config = dict(
    layer_scale_init=0.01,
    expert_mlp_ratio=0.5,
    layers=8,
    width=256,
    residual_init='none',
    optimizer='soap',
    beta2=0.99,
    learning_rate=0.0023,
    eps=1e-08,
    max_precond_dim=1024,
    max_grad_norm=0.5,
    batch_size=64,
)
Rows from expert 11 of block 2, named by matrix and row number. Rows with one number belong to one neuron. Each number is 128 + 24 x the weight over its row's rms, rounded and kept within 0 to 255. All counts start at 0.
# up: expert up (model.blocks.2.mlp.up, 16x128x256), inputs 128-255
# down: expert down (model.blocks.2.mlp.down, 16x256x128, transposed), outputs 128-255
up.61 [145 127 140 134 145 118 111  87 130 125 130 136 150 141 118 109 162  96  92 115 129  79 127 117  88  88 112 107 114 116 134 167 125 107 128 120 110 136 120  99 128 138 135 140 113 119  66  68 118 173 112 100 114 151  88 136 131 160 159 134 116 106 115 170 121 142 121 108 119 128 107 127 124 163 163 121  97 134 113 131 113 133 145 131 100  95 118 141 131  81 102 159 137 133 116 131 124 121 135 122 126 154 141  90 154 116 122 173 151 174 120 116 128 156 148 121 122  92  91 128 131 112 132 115 104 152 127  89]
up.62 [158 105 125 153 128 135 121 112 133  77 101 137 188 148 172 104 132 159 135 124 107 137 124 135 116 119 121 126  94 111 134  91 157 114  93 136 115 110 140 100 121 114 159 129 139 117 147 117 103 113 136 128 117 145 163 148 116  96 100 113 102 108 150 129 123  95 127 144 121 147 133 100 144 144 140 134 144 157 134 133 181 145 115 116 145 135 120 149 116 124 105 107 101 153 111 108 124 129 104 105 152 104 130 187 138 132 173 117 120  82 135 116 102  87 156 176 129 108  65 137 114  96  78 149  94 133 123 123]
up.63 [141 158 125 154 127 112  95 121 149  82 147 147 143 138 137 152 159 133  75 103 103 137 140 125 148 141 138 126 136  88  84 124 105 121 120 107  94 111 112 116 136 141 144 105 109 117 189 119 155 111 135 151 131 109 157 120 121 137 160 117 116 129 164 102 141 126 116 114 175 105 126 102 139 101 138 129 139 139 133 164 157 120 113  85 111 155 144  96 127  91 119 104  97 117 135  57 140  90 138 106 131 117 113 113 148 124 113 111 117 140  93 138 158 141 108 142 152 142 119 114 102 145 144 145 107 118  98 144]
up.64 [161 125 114 145 134 159 147 115 105 124 114 136 147 113 103 168 107 153 195 159 144 109 139 110 162 118 118 108 137  96 111 135 105 111  88 187 163  98 169 139 141 118 134 115 146 126  99 129 124 118 109 113 183 150 143 139 108 124 147 116 112  98 172 115  80 141 154 124 113 152 138 142 132  92 138  96 127 122 140 127 100 110 102 128 144 121 139  91 153 167  90 183 129 139 117 148 146 120 130  97 119 118 114 179 134 111 111 112 101 133 149 157 129 128 122  98 117 132 156 138 125  91 155 134 143 136 114 164]
up.65 [134 116 136 142 158 125 102 121 121  97 131 100 158 155 136 128 125 136 154 133 105 137 118 183 154 104 105 166 137 156 139 100 135 104 136 151 127 172 131 150 113  84 132 134 127 142 131 125 111 164 112 138 129 118 131 124 186  99 131 195 112 109 128 108 119  96 147 164 134  99 138 159 121 114 143 148 195  93  87 129  78 102 163 146 121 128 188 131  97 126  93 103 121 149 102 125 137 112 113 110 170 141 179 133 152  79 133 131 134 176 136 171 147  86 128 120 123 130 127 121 137 118 137 124 117 173  99  83]
down.61 [114 133 129 121 105 117 150 143 129  92  66 139 114 132 148 110  83  94 140 108 106 160  87 110 155 111 121 168 149 134 124 158 110 119 167 160 148 135 150 167 125 106 115 126 118 140  85 149 138 110  72 113 129 125  97 119 133 148  92 136 151 133 187 124 156 129 123 144  70 135 111 151 116 160 134  67  57 149 144 103  95  80 155 140  91 137  81 118 138 129 116 142 182 106 133 133 130  97 173 132 137 137 127 109 121 187 163 159 155 149 153  97  83 112 148 101 118 113 110 175 100 116 141  94 115 128 116 133]
down.62 [120 119 106 119 137 143 155 119 134  95 109 122 132 156  94 176  86 132 127 102 140 136 106 104 109 136  84 106 115 147 128 116 111 136 151 124 124 167 141 125  82 126 135  98 119 125 117 132  98 167 166 156 155 108 143 161 146 150 159 109 110 168 183 161 140 123 117 141  96 135 167 161 141 142  88  96 146 116 141  90 136 125 141 107 121 109 119 135 169 120 147 186 137 108 109 112 143 140 122 126 126 153 144 131 135 138  87  81 132 118 114 123  89 140 143 132  86 134 185 130 153 115 122  99 142 135 128 126]
down.63 [112 143 113 155 137 162 126 152 131 109 118 105 151 140  78 105 103 135 142 108 126 113 123 121 115 140  89 104 152 166 169 121 175 163 117 117 105 125 135 153 144 153 123 113 131 130 179  92 156 104 153 114 129 118 116 135 105 160 173 138 158 113 130 144  88 112 173 137 137 159 186 127 132  84 121 141 152 110 180 123 126 107 149 114  85 188 163 167 129 125 131 143  83 158 139 152 172 143 123 155 101 168 111 102 130 178 142  97  80 114 116 172 124 128 151 140 137 152 160 114 137 155 142 152 109  97  90 146]
down.64 [137 122 164 102 160 104 128 106 101 146 143 135  96 116 104 126  98 141 117 134 120  77  92 172 158 157 116 134 140 163 145 131 129 158 128 114  96 115 111 148 101 123 126 140  99 123 170 107 117 175  79 106 119 151 145 101 115 116 194 123 113 136 124 138 132 114 142 148  96 116  41 135 133 153 131 110 136 137  95  89 128 138 111 129 150 160 126 116 127 131 137 144 104 170 115  91 114 102 122 131 134 136 132 100  74  80 132 132 114 135 127 104 127 160 120 113 162 129 113 116  98 128  98 145 136 168 123 118]
down.65 [141 140 172 148 143 148 140 118 107 164 150 122 129 109 144 133 126 170 115 101 131 177  97 122 116 145 141 110 173  99 111 138  91 124 153 126 145 102 112 121 158 103 124 114  96  97 149 136 147 140 133 183 103 108  89 128 140 157 138 145 155 123 174 141  63 130 103 146 179 113 115  96 121 110 124  73 103 108 113 138 167 134 146 110 111 131 166  93 158 169 176 119 149 140 160 132 123 103  84 130  92 142 152 135 132  95 140 146 142 107 114  90 119 113 134  97  80 154 165  88  93 117 130 110 191 154 136 119]