From a checkpoint of a small CTC audio transcriber.
Model: 18.9M parameters, arch conformer.
Training: soap at rate 0.0023, 4400 steps, batches of 64.
Data: trained on read English sentences (LibriTTS-R), 18.0 epochs.
Rows from block 3 of a small CTC audio transcriber, named by matrix and row number. Rows with one number within an expert belong to one neuron, the router's apart. Each number is 500 + 50 x the weight over its row's rms, rounded and kept within 0 to 999. All counts start at 0. Numbers have three digits each.
After each expert's rows are labels from the 100 clips, of 14976, where the router gives the expert most weight on average: "top examples" is what is common among them. Only what is clearly more common there than usual is listed. The data: read English sentences (LibriTTS-R). In brackets: how many of the 100.
# router: slot weights (model.blocks.3.mlp.router.weight, 32x256, trained with AdamW), inputs 0-255
# up: expert up (model.blocks.3.mlp.up, 16x128x256), inputs 0-255
# down: expert down (model.blocks.3.mlp.down, 16x256x128, transposed), outputs 0-255

# expert 15
router.30:375438543506495401522519476468476501417423474385547480474516543509418520504447482472474347400498515425496510468484486469533489477481444569445463500472549512457513473503517538517429543472524488522532421469558485421524542464560445524503424456542414545568576606480571443535523462578474477471531484480474517591465528450445485576503409499549485467441419501516490583420481421449501576612451502512489619461594478421403482584488488486576415473426528612449439468460452488524478546554545429533558457461451517587508435424559561474397542489399520543504495510457563602501536471436461490534449524579561529478511464497466504538447529475483476512528498535559543445556563487390542515480570461501453465497556549485422517499447535572521477500481485562557518477392438526460529503503475532
router.31:431531483485463482484448512479520486440455600519559447494419546456492505446458526459457490438577471537554516550427617506455506449522540544528496485491547562486483428578482412550374532448421486520424494348480489495481524487476393503462486492551494540513464535478513450457349354473462560477562463460430484527456557534581517552507396504480474550436469402459534514535490337521498515546529470533476520493535479530406451470493457480541452463489527389392494450419507511492413497499556526509462504438449533510503433413568550506430535514533511528426487524553556499523470482518528390546478562502514469420477574440582467541532559529511558535567449504498516444547549404514480546504517579488445438454524538528565560478525469524453532456556482577518445509550426447451534530574414424
up.0:538567501499520528502517429544466453489526546555451496520437537513510623612497454465545518554529561551462540452484509389457529493488470522458453440489528581495548545487461544521521489557547357550434536359586458493528438544437567429483536461477425444518537542527590400510437426541538505492549415456504605516452530478474469624544513489663473589478519538472515491481496536542539457499459446505475512584572497555413453451492447500471499442512547513473506476427526510548539407442581402561544571506483492593516467487465562478450486447392452555449468588533490579544532428592606454518471479439515429473550514446603425502529500538497516539484508506497625567476465542516455551461580507551521485477504415489518467480451497506522524530527541482541513497554485531483473456491483389
down.0:522549480552527442477551454503481507426471531638557516546476531587499559504617403614500530492508522487444527540509586517407537422464568512517484487466453470472561580411523524497597350558527494520439526447515416438447511614513506498484389577536431571558551559485466495528502580503460464513467384520520527487513466390473449536443462415408519601545464507460535497565579525524529550457490494467423500487491413474456513497475504519450578521516399497408560463477478544477464508565489585485488459544572495503501551523560491507453477472532528529480513455533529468536505535519490442482463485479603513457549459557442457424574513474485446567442488520556455373531479468575535412573552445532477527486475539457417530469559444469525379510547492486464523427503446578503563585534490498
up.1:471480530541513471443551452481588531440511473522492475521499537543450450450357519440574453456570509463481491617499461494580517485394518607556538575524479468481588489562461443509475496498554616450606568485469463502490507492566531565568427499443498579557481478564472588457489476527589455563464552561482478494532476534517536607501523507401562417527485495447507475532486464457518575510527526496442490494515454440604494481510597519542504420364469512492476492460457425496575550412467556551433565436499456495546524521491552454613553529567595612484445559508503527563443502489555510449546458585486456503476503500374509507466540585465531460473402445560520496474498461401527507490446481543496625532526523499492419549523541547519532428425436456470496509410447508466520495560519520
down.1:533396531544504491546515511542501449575540545413502556506503421407534420513535623475519513511521500495534508490463506547496390554449475549538485502516602421555483502482480488386537560461550542410528485427487495484450453368483485505498579482554489533622536461551571516387522466503515501529509456500501503578508548591473557503478458590516354495492549504467469466516446462411508458588543420432460584542522552465476500459520496474488560570468477489531501473432458531597547458524542550575506508422473408492481521539470516468478463564528437475519548405501428482487511493556524568565462508545485479540568465451449627547463450582513625453454420547453511532497504517505382528496403567418498490530541501486470499492363555450482492498463534462531548459396489504503488382491541494
top examples: the word "the" (85); voice: male (78)

# expert 11
router.22:481445417516514468375516491433476427426442594567518468440472507451474466512451511505497472504409499494536538538507452530418606530568365531595531528535468542510485495471411488545452559459407426535480487428481409400508458526422505543555463511523501521454486470378549441518592395509491542508545386464580415495524455419459555559607527530499564511524503427562524552523429488440458546479510518436474449468506543477479423467491477512441435495387513552458452532465461526494469533595493435549431501540426468528398423488545454495433536547464448593574456447421493604447520531471545524438489525584474521527522505531417489516426511568532604443491472408515444445524461538526454473506487475519459426444485451492558485528514505475472482503496448488571509437526425503566432484531557508
router.23:511497432457427527397558568540603481433499460523506471439485509543523429539451478461512472419452505498467470549483553425418552509506591540446503498590472512540468411481542424489417434500521417465510549409501443525518489509501438517515502526522520451482464519521463455394542508529557443504569443540459432512441548496523474509551537550410442547489495453401493440505458510488409483445438386541546512479479569418475518445470514559525529533433497566497459545556542551546430478530512552516437537512479483417508398506459488566473502474485468494488434495532509557481479541503417402479491479446443382492526478447526484421443431409431474523436412418446471419529527410372458466540458397488483467420470403472500428457496557547471421494455408477429538424448432424434406535524522450
up.0:497553539434470531557481480429526431572494487563430484415559480478542537540470533448522544551688586481479501502430596500516443507458474393503530480446576484503557558370452458547460509536455555515556473511468453471609514461500534495414520501440484491493495533522600494436515461498421518538499440489519496504509557509517578496499519468467480434510463464494589514505500485518593566502507579477490522471463451411419394472462490559601527476511439531515462388484492507455511505536452412521502481463488590472580562511516471380476513436477498484422466531503619534545507527632526646527536481440491518583494503460491499585383508563527540512531457541477537505493407490525476541498552490566525572486412476521472492570588406523477492476499475533401497591472526582529415554553501526
down.0:473494426530496520454531516394498407498463485491440458571502565581495427454478427509553452400475556444564602524519545483512462516442431529452400542468508585483487577445451543546480436501494551480553515553512474488586432446507479432580507523456492439380506531524392602454547511472412529636525441458497509529570516431462440461514466356527492460532589471504452504483564432530494445396496480478458529576551440436517466502541541535464560492489538627433508456423528510503482518467463477427458497479489458523503496521394483501538485423530478488492511568401482540461500476535499457512440530585509494523573474436538425529584438456540468498534504461540478524472471470495601443459492600510527488446573474587514615532485425516519477488451417531499447552531497359504449465509419515
up.1:558576477491443522503500530448501531569459549477450468530446475472481614544484484499429515514481532468574582479442536483496533587587475513545537445480580463485577367471459498461506624557534469433475524513483515518534481510543400468517552525543460449513541549471587558499455487515472530489440518464585495516457582524427492550550512511537456438404492473528547391516477493615532528499446509417505546507530405451449488520489446457515601614529541598569461586483530487530465634533512396557453414459501564468555452473470474433479522556490525433481569551507503480450503619571497487574617523471515579473508529493578538502535452467542375544534466519524553407501459489456395477500488550534404529506485485510572445544640554502513476565490538522454571414498496555466476519512507483
down.1:482492476431430430541492501556497345470580504488463450517492485532498460438453504536469472451505488523536507512487460488470511530431521512504441453519429463537465586521436498494523693633426569542523539537472497452507683540537567480501468460402440583513493508479480446491382547427519499517463469515454514520511455413407513500479561431507458505471500500481432397472473435457502480485490531587466542542594543478493450530503508469498490490537492515430532503445464479415476425489494490427418594501477510488503454542416429419461477453509517533559499521481458467532522513493480451545486476516435506458545543520558410444412458392546360447527522462409402488523487460508490447439575463509542493610594467460532501482558509507567449508439435533402519524567501448592465540563537509
top examples: the word "seemed" (28)

# expert 10
router.20:477551551509539457519507476421488553490440418522543476458526485433443503495491489372457377449470379454533504464491433487522430475406453466437477465502473538510493552588414431531485586477505559501454463525466456438501482567466538524499454443471452435557474473496476495560400429514380542423504389494418574502454592452429560523409483565544486483375448462560413475479468509390501533436471503468472507624584454435445413506388465465531512421550510487520434486472499422469467497517528442465453448455486479386471410482554480506470516405432499559474473415441510560455499512453449489551494477475475490495468483496550522533513467560520457529497573538450535461512440471554464556482560486565485531555566447420543560511556487579565386450463564477439511554523450493485512497529441509
router.21:486463432586435445425498547482554452477449541517451503537423539557451491474494525524419466535402467459412553501444576467504483596467438456427537432484492491558526459500518549437418401441450372475433451489453486518508530402490525434541518517492471515414512495417424550519463505433554472511435487477550481427406545533487481499455493463486496437478500435466471405440513475553408524491526473489514475530506471532430523544514435428526515492523560490494478534557548490516504464413528508512485540447482539458520427450474540430404511421529481535479533489504429520528522525461507498461435433500479462482497484451486434407411452497426508464443411422528473433431409526510401523523420476399414419382430366514516445493431453414507488467503396419502490394389424534501416510520523505
up.0:462471380464575481544456426469508520565482545481472486541555557571434548573486484459466449491390484576440450473497464427515535511463476526535485447454547513462462487526526557557487586623501427533536552462425518430532570492533450511357603576570493456503581504450554464500537571518505491478558468490503534558425478507445518415464449477505547618514533491592430593468494538485472464453544560494530473488520562573519540499524468528442443493539469501399534348390427475539430511440583501557499453554497509513484580496484483550495526466416535515530526496413497468372597409574500434473483528559511509512517505556451379550518494529517536499368494537487461466510456483465489568544487514557451494508471517579425543515471482496483504561476503522494543411529510493378583544521432544
down.0:522551417498548537492551416407483562484440496492536441424495472490481476512544473446352497538519509528431531548479533455524490531441469525535501465515575502514473404549534502493473520618479423543442474609493558559422499510479517425464474527498481506550531434476483437493502485552587498411436535474587652539540447537502429499368503577457324482616520534514461481479466460455579495560507446503605494567487612476471485499511524482419415548524466584548508494517542529553549491538591588593426448521538495570517544490519488469530459495509499468404463498510515574544462468477522501438516530439502544559564572501555569505537460489528528549511511401459512560514596454340535455452513545515498522455498569552452401485507514557568451461496459548461517465532470506489485479534473536
up.1:461535571494475492483527509624476566488538553540487495556413524610603543446426461491560565474608478564535485493483538538679578421475558560476444504517500519426509579474503604530514465564527517456532479515515559519541514442518529535502454491479529422495543481453527476438506462488520503461454469475545531471563513517493591520484453490533532517488471444443484552523495441566585449458502483572457449477480429504589465464541453514478535443507540547456470557510432516500447476502513490436496549440459523508460534533488422438480564464558513512468498460599453540488470463351515533577505505522549464540430503478452487527419643452511453529461466505519633480559563509356471515533426482541524488388439605515368574593450547515510432489499529460573503498566483611500451509567543514
down.1:509366462531607464401534500460584538519509513564545446444563455486440474485552468503589504472566499486568490512508483503544450511517583431476534513498470464447529511375544536543517535411438527525567497430553497556508500516453506449387535453447518390501494564456488513477614565521452548408530506507528486472542501486440444450441522575450543492378434478565485516519540373484531497462473522523542446523508496487547536494483551479425459546513469476467449388512489498557542448522512473483491566465482446476565560480618480507469458534472505472458473367606479543416480406501507526416511511419429443518577473520383494451579501585406512546556475513449498522501517432427494436442574471491516495543503560449568466363582511527439492485536509517565484540577590475526527452559475545
top examples: the word "he" (75); the word "his" (68)

# expert 6
router.12:444486501516531558372478543486489526421407528479402519491518474454479488479437482474527439529471448529516500485440585514506460480538524471439549503461469438442468378437498515413403438441539436406431503459442441551454454406555430467523482529486466527399500461431396520504488481477533421458462442425467444418478542552404404513530451450494546437458459478463494506497495529531563517461452595468501543542419496488491541454528425480477481440459495477484434449479480522482415494479442536534419525539520523470425497431419519422505514532483543572502479467443475554468523445465432494474404516538442439504419497508517424493416495485418492439500523498519552431472451482428433411394399459512502460381482469545489406451508533522415458519436522450488424364484505458449361521491463544
router.13:435434571392504502506429469482481503452483423487557545421637534512533497521453473500572424424411452417374488524497474533418492472505498550461442417456567493497515497545416535531535503443578471555476448487465449459452432443474496549534513530537471536463508584441471557472571528564498525506496460420507510564404533480448454473466436469469439487525523426503495539443467536593569455603542432422480479467505504408425486485460496515455606451571416460500431363495502369511542547562497472506569456464529485536497581494522558447481510458429443483420479475501551570437522479443577483490468508528461530518557488479418447527413583505469549428498473563542534497573589579538588384446494522484482470461478553449454490454514500507582543418553522452447508513533562505559510509456464560
up.0:469487450428373496534507509451522607409515467497554518576482440509533497529506434478532486567435471501512520620457491469511506521509539481621464488500512482500468517483459451542520506490491596514516486512495480506464449607585527566610502543464459538555428544539487549595490376521414521472659563488528536497530535570432454593491454588516525532534476406520553464457600598573552569477462393438515534509525508483496420559483433491491522430557496475510507535451560465488488474551523533422479538433490480547456561503592480565518538554489471491596486466484426428534474566500440547443448540467492508469426476555530506502439442454379548567462390470432504484420548508433557529495467446507441507503575551559530429431500495556574550466526480420528449490562537489483608502442490446
down.0:489493461511625473425442544509547442371533476566519498529480477539445405504533480504637508429550501485475442471494489530422504557537523592495478465489520591457471484423452490500523518691533567537410507575434465523386564485494388532502540534521526492425542476504404540471599443560600473438512525463540453472509496507545474554426514592550499595536533500467491459567469565510462441455510457522492508543456564543457475527488571506472508447523491496550541579486508449464502468478456501567585541419651624575490489518537539537503442372601554441501519490506477512449502563512527500525534469529575550533489526539580529506473520529514394501541521559615462498550482581507460523442500533562546516454508514462468406594502550530459475486503448535529496457557462528524518444479535531
up.1:557440602522494485484537479506490525551574496522516498512424496516465532523576495575387447521511472572455522546510386486467494452437490432552530539444458538456496499455630536443535524503508582493590533558498533536399554493519458431491560487507547510396503383457504509553580589471482489567593558518576486487466490496431513550601549459546434537529510551537522503576497482467602492545500513491453528472548624517458546501477486445498457399519481489469462543468505514467540547499574676444477472495481415592532481502493433470414523522501394492514487540472452407531542456604492561571482528488488470475540469466555474508466538429418487570511509522561412510457477414579402504530430447533411461509439478577490467531475570489404504527467486471469425370530516569558473512510458486
down.1:636522481588522428513379516496548449463493601477505515474498472512461577443581450512534427412467480506456556496504486447512443462513531549433530565431406484499459564367539539536444433577502471491413493532496549495483428548494498506484517500465531464441552502520404468493489510560484531453558523499527572485492535500562545459568472495494472493473511497567495536473478465619488455436463450499478506482543537479469523519487561412461499530491497538526459521509503522524485516486559538577601425556485661489528536464549372453548549447416515562551529366412528463529514422519493462684436537490463496434507452592464532448600491485517607515472515558510457385476456519553504499497493476539468528543473455493460445522645468504496535528560516481496543489542515477374483440596502496
top examples: voice: male (80); the word "but" (33); the word "by" (31)

# expert 12
router.24:569508542497481465508483482464491377541524375416368568452471466496536403462562349556572545446543474524385459510538439494594472458477508449481456531501508541495519457443539416562513573548523464518543465560518516542553467489485410487416460441537491454434500516556459438447409558489427561483435398498434493467451519438523525404494472489368402518455509540458411362568430442419424532451482485409443390512480491483517498515536427481390507431508492440536534547547580440468507492510487437413449520465491504502557491546512455499528410498367482499490482446483489523525483483576516593509397569543521485521507556530456532517488577485460451515534463498464542522558493547528515520509537567490477529460527534497536507474522562477557443513510496539569549526533456538435535472508448474
router.25:563509505544496470470516440512458555536469579533512489466495440492440409508535407499435495538457516531521508557453493428582526420553478521517540538536432509547469540536556362482515517381440447463546445483496522390483448527492435429410429492542489455470556428438462411473426573455451516487483452597407523488527386555553536486531466479429522566493521476412535487532375545511540524454409466495407411520504456469537401419543453490493451474547570561502512537481551523506468496508513573506465503459470542593520452565476452514410421494499523588548570498513516614561503450539492555544431532553544484554496512501560422483562472472459523417481458449515530451495547494481555466487488472446547541457460407422488573471431498536480373346500556527525488482541408559525513435495529473
up.0:499543404516498495598548497476459401475499575456477535522463473477454499473448433437542525570606468461437553498542455472477436481503605558471440572399480564433539437428482522454486550464378443474518514456434498528546418400514531496537528462453493520459403527437559456456379558446488528492510492459636534484444445458475484525481477486407490484484418446670523514447634441440498497588469554514559460512474527524463575502532601568522490564523445466555578480524545486487471467468510529475393464407531539495466462543457502553451593534497559539554378440554602491485467509598512557590548528496487485501481556484516561521518508474525487496477447510415479512564537523548547447537509622517480442516426541486504494442448477496487578436453496491474539485444433502510500499507517525
down.0:478503502564528477507432501531462529584521494486533410513471492579522464462496493586485472354504478560566454427579477582533320487510390486483546571528555553447528434533623537523410423544448449461494401457417505427495456523504478579524415489479571517496446476520446491478468526449594551463472502549487437526443471509532493474449368480457451495539515400470544469560525440466456539481481517476498459539509525544592525556574493501509495568487474475515553519531595466443444439532438503597483482495439505528533575583525551554532503415565596423576538451559486497454496482515584470536488506436451485562472510451457460488474508483506490528439470451519536415569404487532581415488448456473451512471416487486393522449479464492562562421466476504479530415532542606447463512505427497
up.1:439513499546483459495477533564452479461589491505428498484543408482453454495530499456507444499468504502484446477521534486489475473478559476538477578470476409508449528473497455532538433527418389486525580621434481461416554525558485472501557492516482524534380590584430442519619495506446521474501462432549525528572629539516510507497529470516505563464599463378569507436453554518510499551491491527453539484432553454568528448526541543564590474541527498469531487537493517591557524507435500463545544577458558459438471496493454571479546475475560464529576524411510428574475514454492504429402491501503516486521479460490488482466481447489546477535586513476610479469488505545521489462540352446406437572463414658489453506564446457480545407588546552419466496445419492535570508472596421
down.1:493520496462523478413481530540485427499515452541537483473477481551484569472457535483563544580567556494495478447564476499491515532484552586415565453537548559385466534547524498360487486555507482473593549542502536457518411530548444540509460555499483439564477552472495470490542511557462405563560530456522494419529473542476478498508376467504523515557457534529527435499519497485513462504526524434555506559450456429586569503574516646383439427537523535495478575513546513506503470558540537494412459589405441501553502496553531594532526505401474491484520634569464510573470436571470540613506545517449518591535522509452431513450492418525524551501570486447485516573529467486397548502512489463435507420496519476489548605427514453457534443441505504431361566474526539443513553452593586
top examples: the word "you" (40)

# expert 2
router.4:476495491431587611466474467513518477473481401522603511514566471542494563438532434451443522442437432584528517550424587436523450496554468481541491435448548529476485516603410467565518507491447565553430448518506455498431427418547510407460459445468563535487436555463464567522403383471405526468478532537507545478490541509498474471448469459485443503581528438448488482475466426542491414501558422547542523463509588537462469449386405497487448495506411500548440377393437449513417564550530534503557420508442482523573491492503497564492500452549482484417406470570507576515493523442530425449562522487455441507377458439576527490535558475404490543535494573531544453533541492480448461503459493487491487497474519529562477377478430536508515490518432443542507493464456490504452454423575512
router.5:504489526499405470484407409431510513462413449546473524500505550389428509450452451556515490489529476444441557516480544426486444499496495435466426535568474430539544500516532555414518464393548521389551480495422474479453450481457439412478468527456533444406449405401460452493498418499419404544442440519480436468406528474508514443478452436503440436493476500479496515476407518503506490552532451460533455530404498484519464548446471438414474529523490540533405511501488513559510557413508512536515423512435533499555530483484521487486485450407550457520451498559518486538500566493501426501423414504473420440465413510496430414459464444437446444499461500419489442456487426490513523388488511421523410440420346507454556450459465530535452392412474523499458421527479446424452469523461546
up.0:525408513455455472552568466528544547530390482488478496490485452513446463584512417462618517433569576630515484578570522449537417524521501547426444547455455560522499467421546514554443549510480555580540475515578480432462505497516406409522491429518520476477428554530505489510539440511592484466490437456501451508618534542521496520612385383501452429481399549447405521435496558481546510530432537442501530544527533531459459495491446533459508602535559576469470532467615411447508468499429488506457532556527466498546495564518494495505458541543525545529575505346504385447480511486472484512558527524460441510420510512451545427514511505524443546474457498499458461478468474550552568506518515499435471569462578459550621545444533539505544526487494461565550444562534457595548438540496470
down.0:355480400574593499488482495529461531596506457440568585515542425532556425446459507517563385512459533509507501431458534442511494538558455469455517472407500548516512596536537494395470472417494478507408453513496501567526421413488404482487524533608514493461469569459493490530503564600472493472579472430544493449512485447577575561567508549445617504474541529460479439426496474501475557535520470448527531534562565436535502487495618510544382522532492517378515444484525464487520547487506520498517490517539534470505503571484517508555466416458567605474443434457543512520509400547526417436514472516488505439572505550555549553533489540514506480528528599573429448480568466466504396453557422468520477439497470468445466509471433480447508476583466544460607504552565442461559419520523459
up.1:476545517495521515512479560641565368422520478507452505426492537485475483528475461429492542501563525493456526573489599510391558436516369514412480420446456501527524527554553498511448513490508528560464516540484512588456496568496430472535474539514536499521486466446537524447593504574493514495472514585513439524450557509378462450408464447540523386420523510468464558451507493532442472470572525464543475505465506545534476514445449535450459518503465538505480572492519477552557459558488594527482487530528417533501440441442576429586471576483453444394490451506449570480514558359531369513640382490536471544563588469497553433561451604515572495579495464476475480546469453502491544479443515545470488455463530513582435429504494478473506566537523435540560562501456504561563563509525476
down.1:471521513567495494507486476425511608394488429589564481530496471559457462523494460566506533525377547454506565553553584448558460479483473466471520494543417458550470516590525481487666526486622486435520484431550535494467548452558499493472503463542506478466498487461470526527410557493546444464485527574434506479449585434538534395514586509509379481437472595474518575503439510562482516486525448475546509560487453566515503526522545572547422504500479485503475502585501533441518468490535541484470463484500540495432479494510486379570474517568490393475550481439519586581452450459589312417453505514478512449536477546563445404448534454477522484467438487522596578500515477558467454482481430417500522468564473498476488454468497451443481545499487506366396417525474522502562432496476491
top examples: the word "for" (39)

# expert 3
router.6:549585486566463497456457471440520501415497538485488516524422528481470454491439376601541469473499507522416514416526556428520570619547482450509493421552501448521461438504575508411510463441469502515489546456545477528502513452553519530500434420476481435506523559431506418413484498530408516487495418425477472519477507427452504445413456497395441444572464475437512368478443548509488493469493462526499399569457527527464523507487436418349486417496524470489492455493511476509407528405516508479447486488490434446550395560492435534500506420518499518489439483541472491498519567470517584424476478523474469455509462495455420416540468414395512488524479466501513493427440550413519438452447483514420544404496455436511480472507548411445487507517514418453492424475425432415399399442525458
router.7:566502561539541456480490432471530468530456458437575514497504432487480556436568514530477524458490487544456556506413473436454517578547558564532529494511538524479619450509493416523470459407506423573519437455467365559399439521462537441463454454449506446492529453467398423409566495405478447437574475493457454508499537425533453483401485509456508561523582411491459436501475468533521451530544480523470405470573577448522473486483448436510468423541438430490439444466430549532479587547515489490466509408467397396572496421587486529528522422441503503503442563542559544542555556483535502445581605533518558562553508438502606461523608505482477520543492470474441501562566549479514481486502536588542479460474529578558521574600580425507483524579504563497506497531488452482548501461506499
up.0:484571531354504443437537506546522492449524526459481539511466419429512491507401488464505593560511565497534575553566452489563506449389575461469468490504418587520534432404468409504469458482482481477468488517495549521465459474504442475495488511507517476530471583510631437531533471493436455505525463581486492433384468473429544472516479559489519484474568607503517530513563485545521445450511586459563574494526386476541443501533526461509484545521554486571408524537439423549427490531425495390480591524487487446531527495536507587507522446536464541505455527460494608500566624456449546487558388455477475440505406464557487435362459499459402585490528514515551533501477569478529511471453562498486564548415472563404526515477462555511520381543525536467551527512494536565532464516455561
down.0:431649533463509629544505536464469519479531426552580541502502487480485407535461555511454446508534477505575585506489493498565447476501550393511489452580570405553449437453488510424388419517512507539517493402516477547510437507441492441430540533532514504557351446461463516544506439525484424462498507512397547482543483546518531496481432462553619492479439566486548514530508539484532433526458556438450490449518452512508483487445437490503503516518445389553496526523491467492485455501477466543509505518397505522476418581500452431431480472500532525513523393458468452572477597431507561533447507440508530478522527550473497534542498542528366589488526502650491419532509499503507429584504390445493439538500467506517459510469503442463473546428498504368535402443463498560471485408417522
up.1:548419541497518453578586497533534497512565472544487480453520390469626420474622511438412516506492505473492518587516472538496531420446555498580548501477522510554582406576530591535505461535441473480499466474485548441592525561548344455526605528515447580536518458485531505467574501505546559541516554495507501557426597511454467461512534590535491473435547556627510493603578414497516502385454520565502558499507414471474471434565445512477515491455441522432526532371552444579489392474494531476492530442532517481528538478477579487502502506444467449590527489505545446490492514567490478483352509496440401475498458484545520576506444396480590515492516562570455483589509483540453548479425504470481506479456472466479551490504515514446489539518520621530512509524555516509509472489542556
down.1:569612494621513475517535470462535504467510587518509504534496545439469625469497568577420484511486489479534459511425485494460429454495415491491433551502471419391528449417447487394550511417531467551401375466527468496545481532482490461507532439511479463440473458522569520542471476596447515487529488449510514472569481511491503480435520493479592464567527428416448504593587532486505477487407544500547468487512501474552548516536465449535575583462472514500549520554426484529487422475487497449427468496421586489518514557471487480513396604400360483464483451448501518499434525531529470418442496486616502461503404528421470495460396410558580537478541488394522485510451515534492475497527494502544483600505502510435517530501528477515589569585531602458498472472535402437488586558527508
top examples: voice: male (78)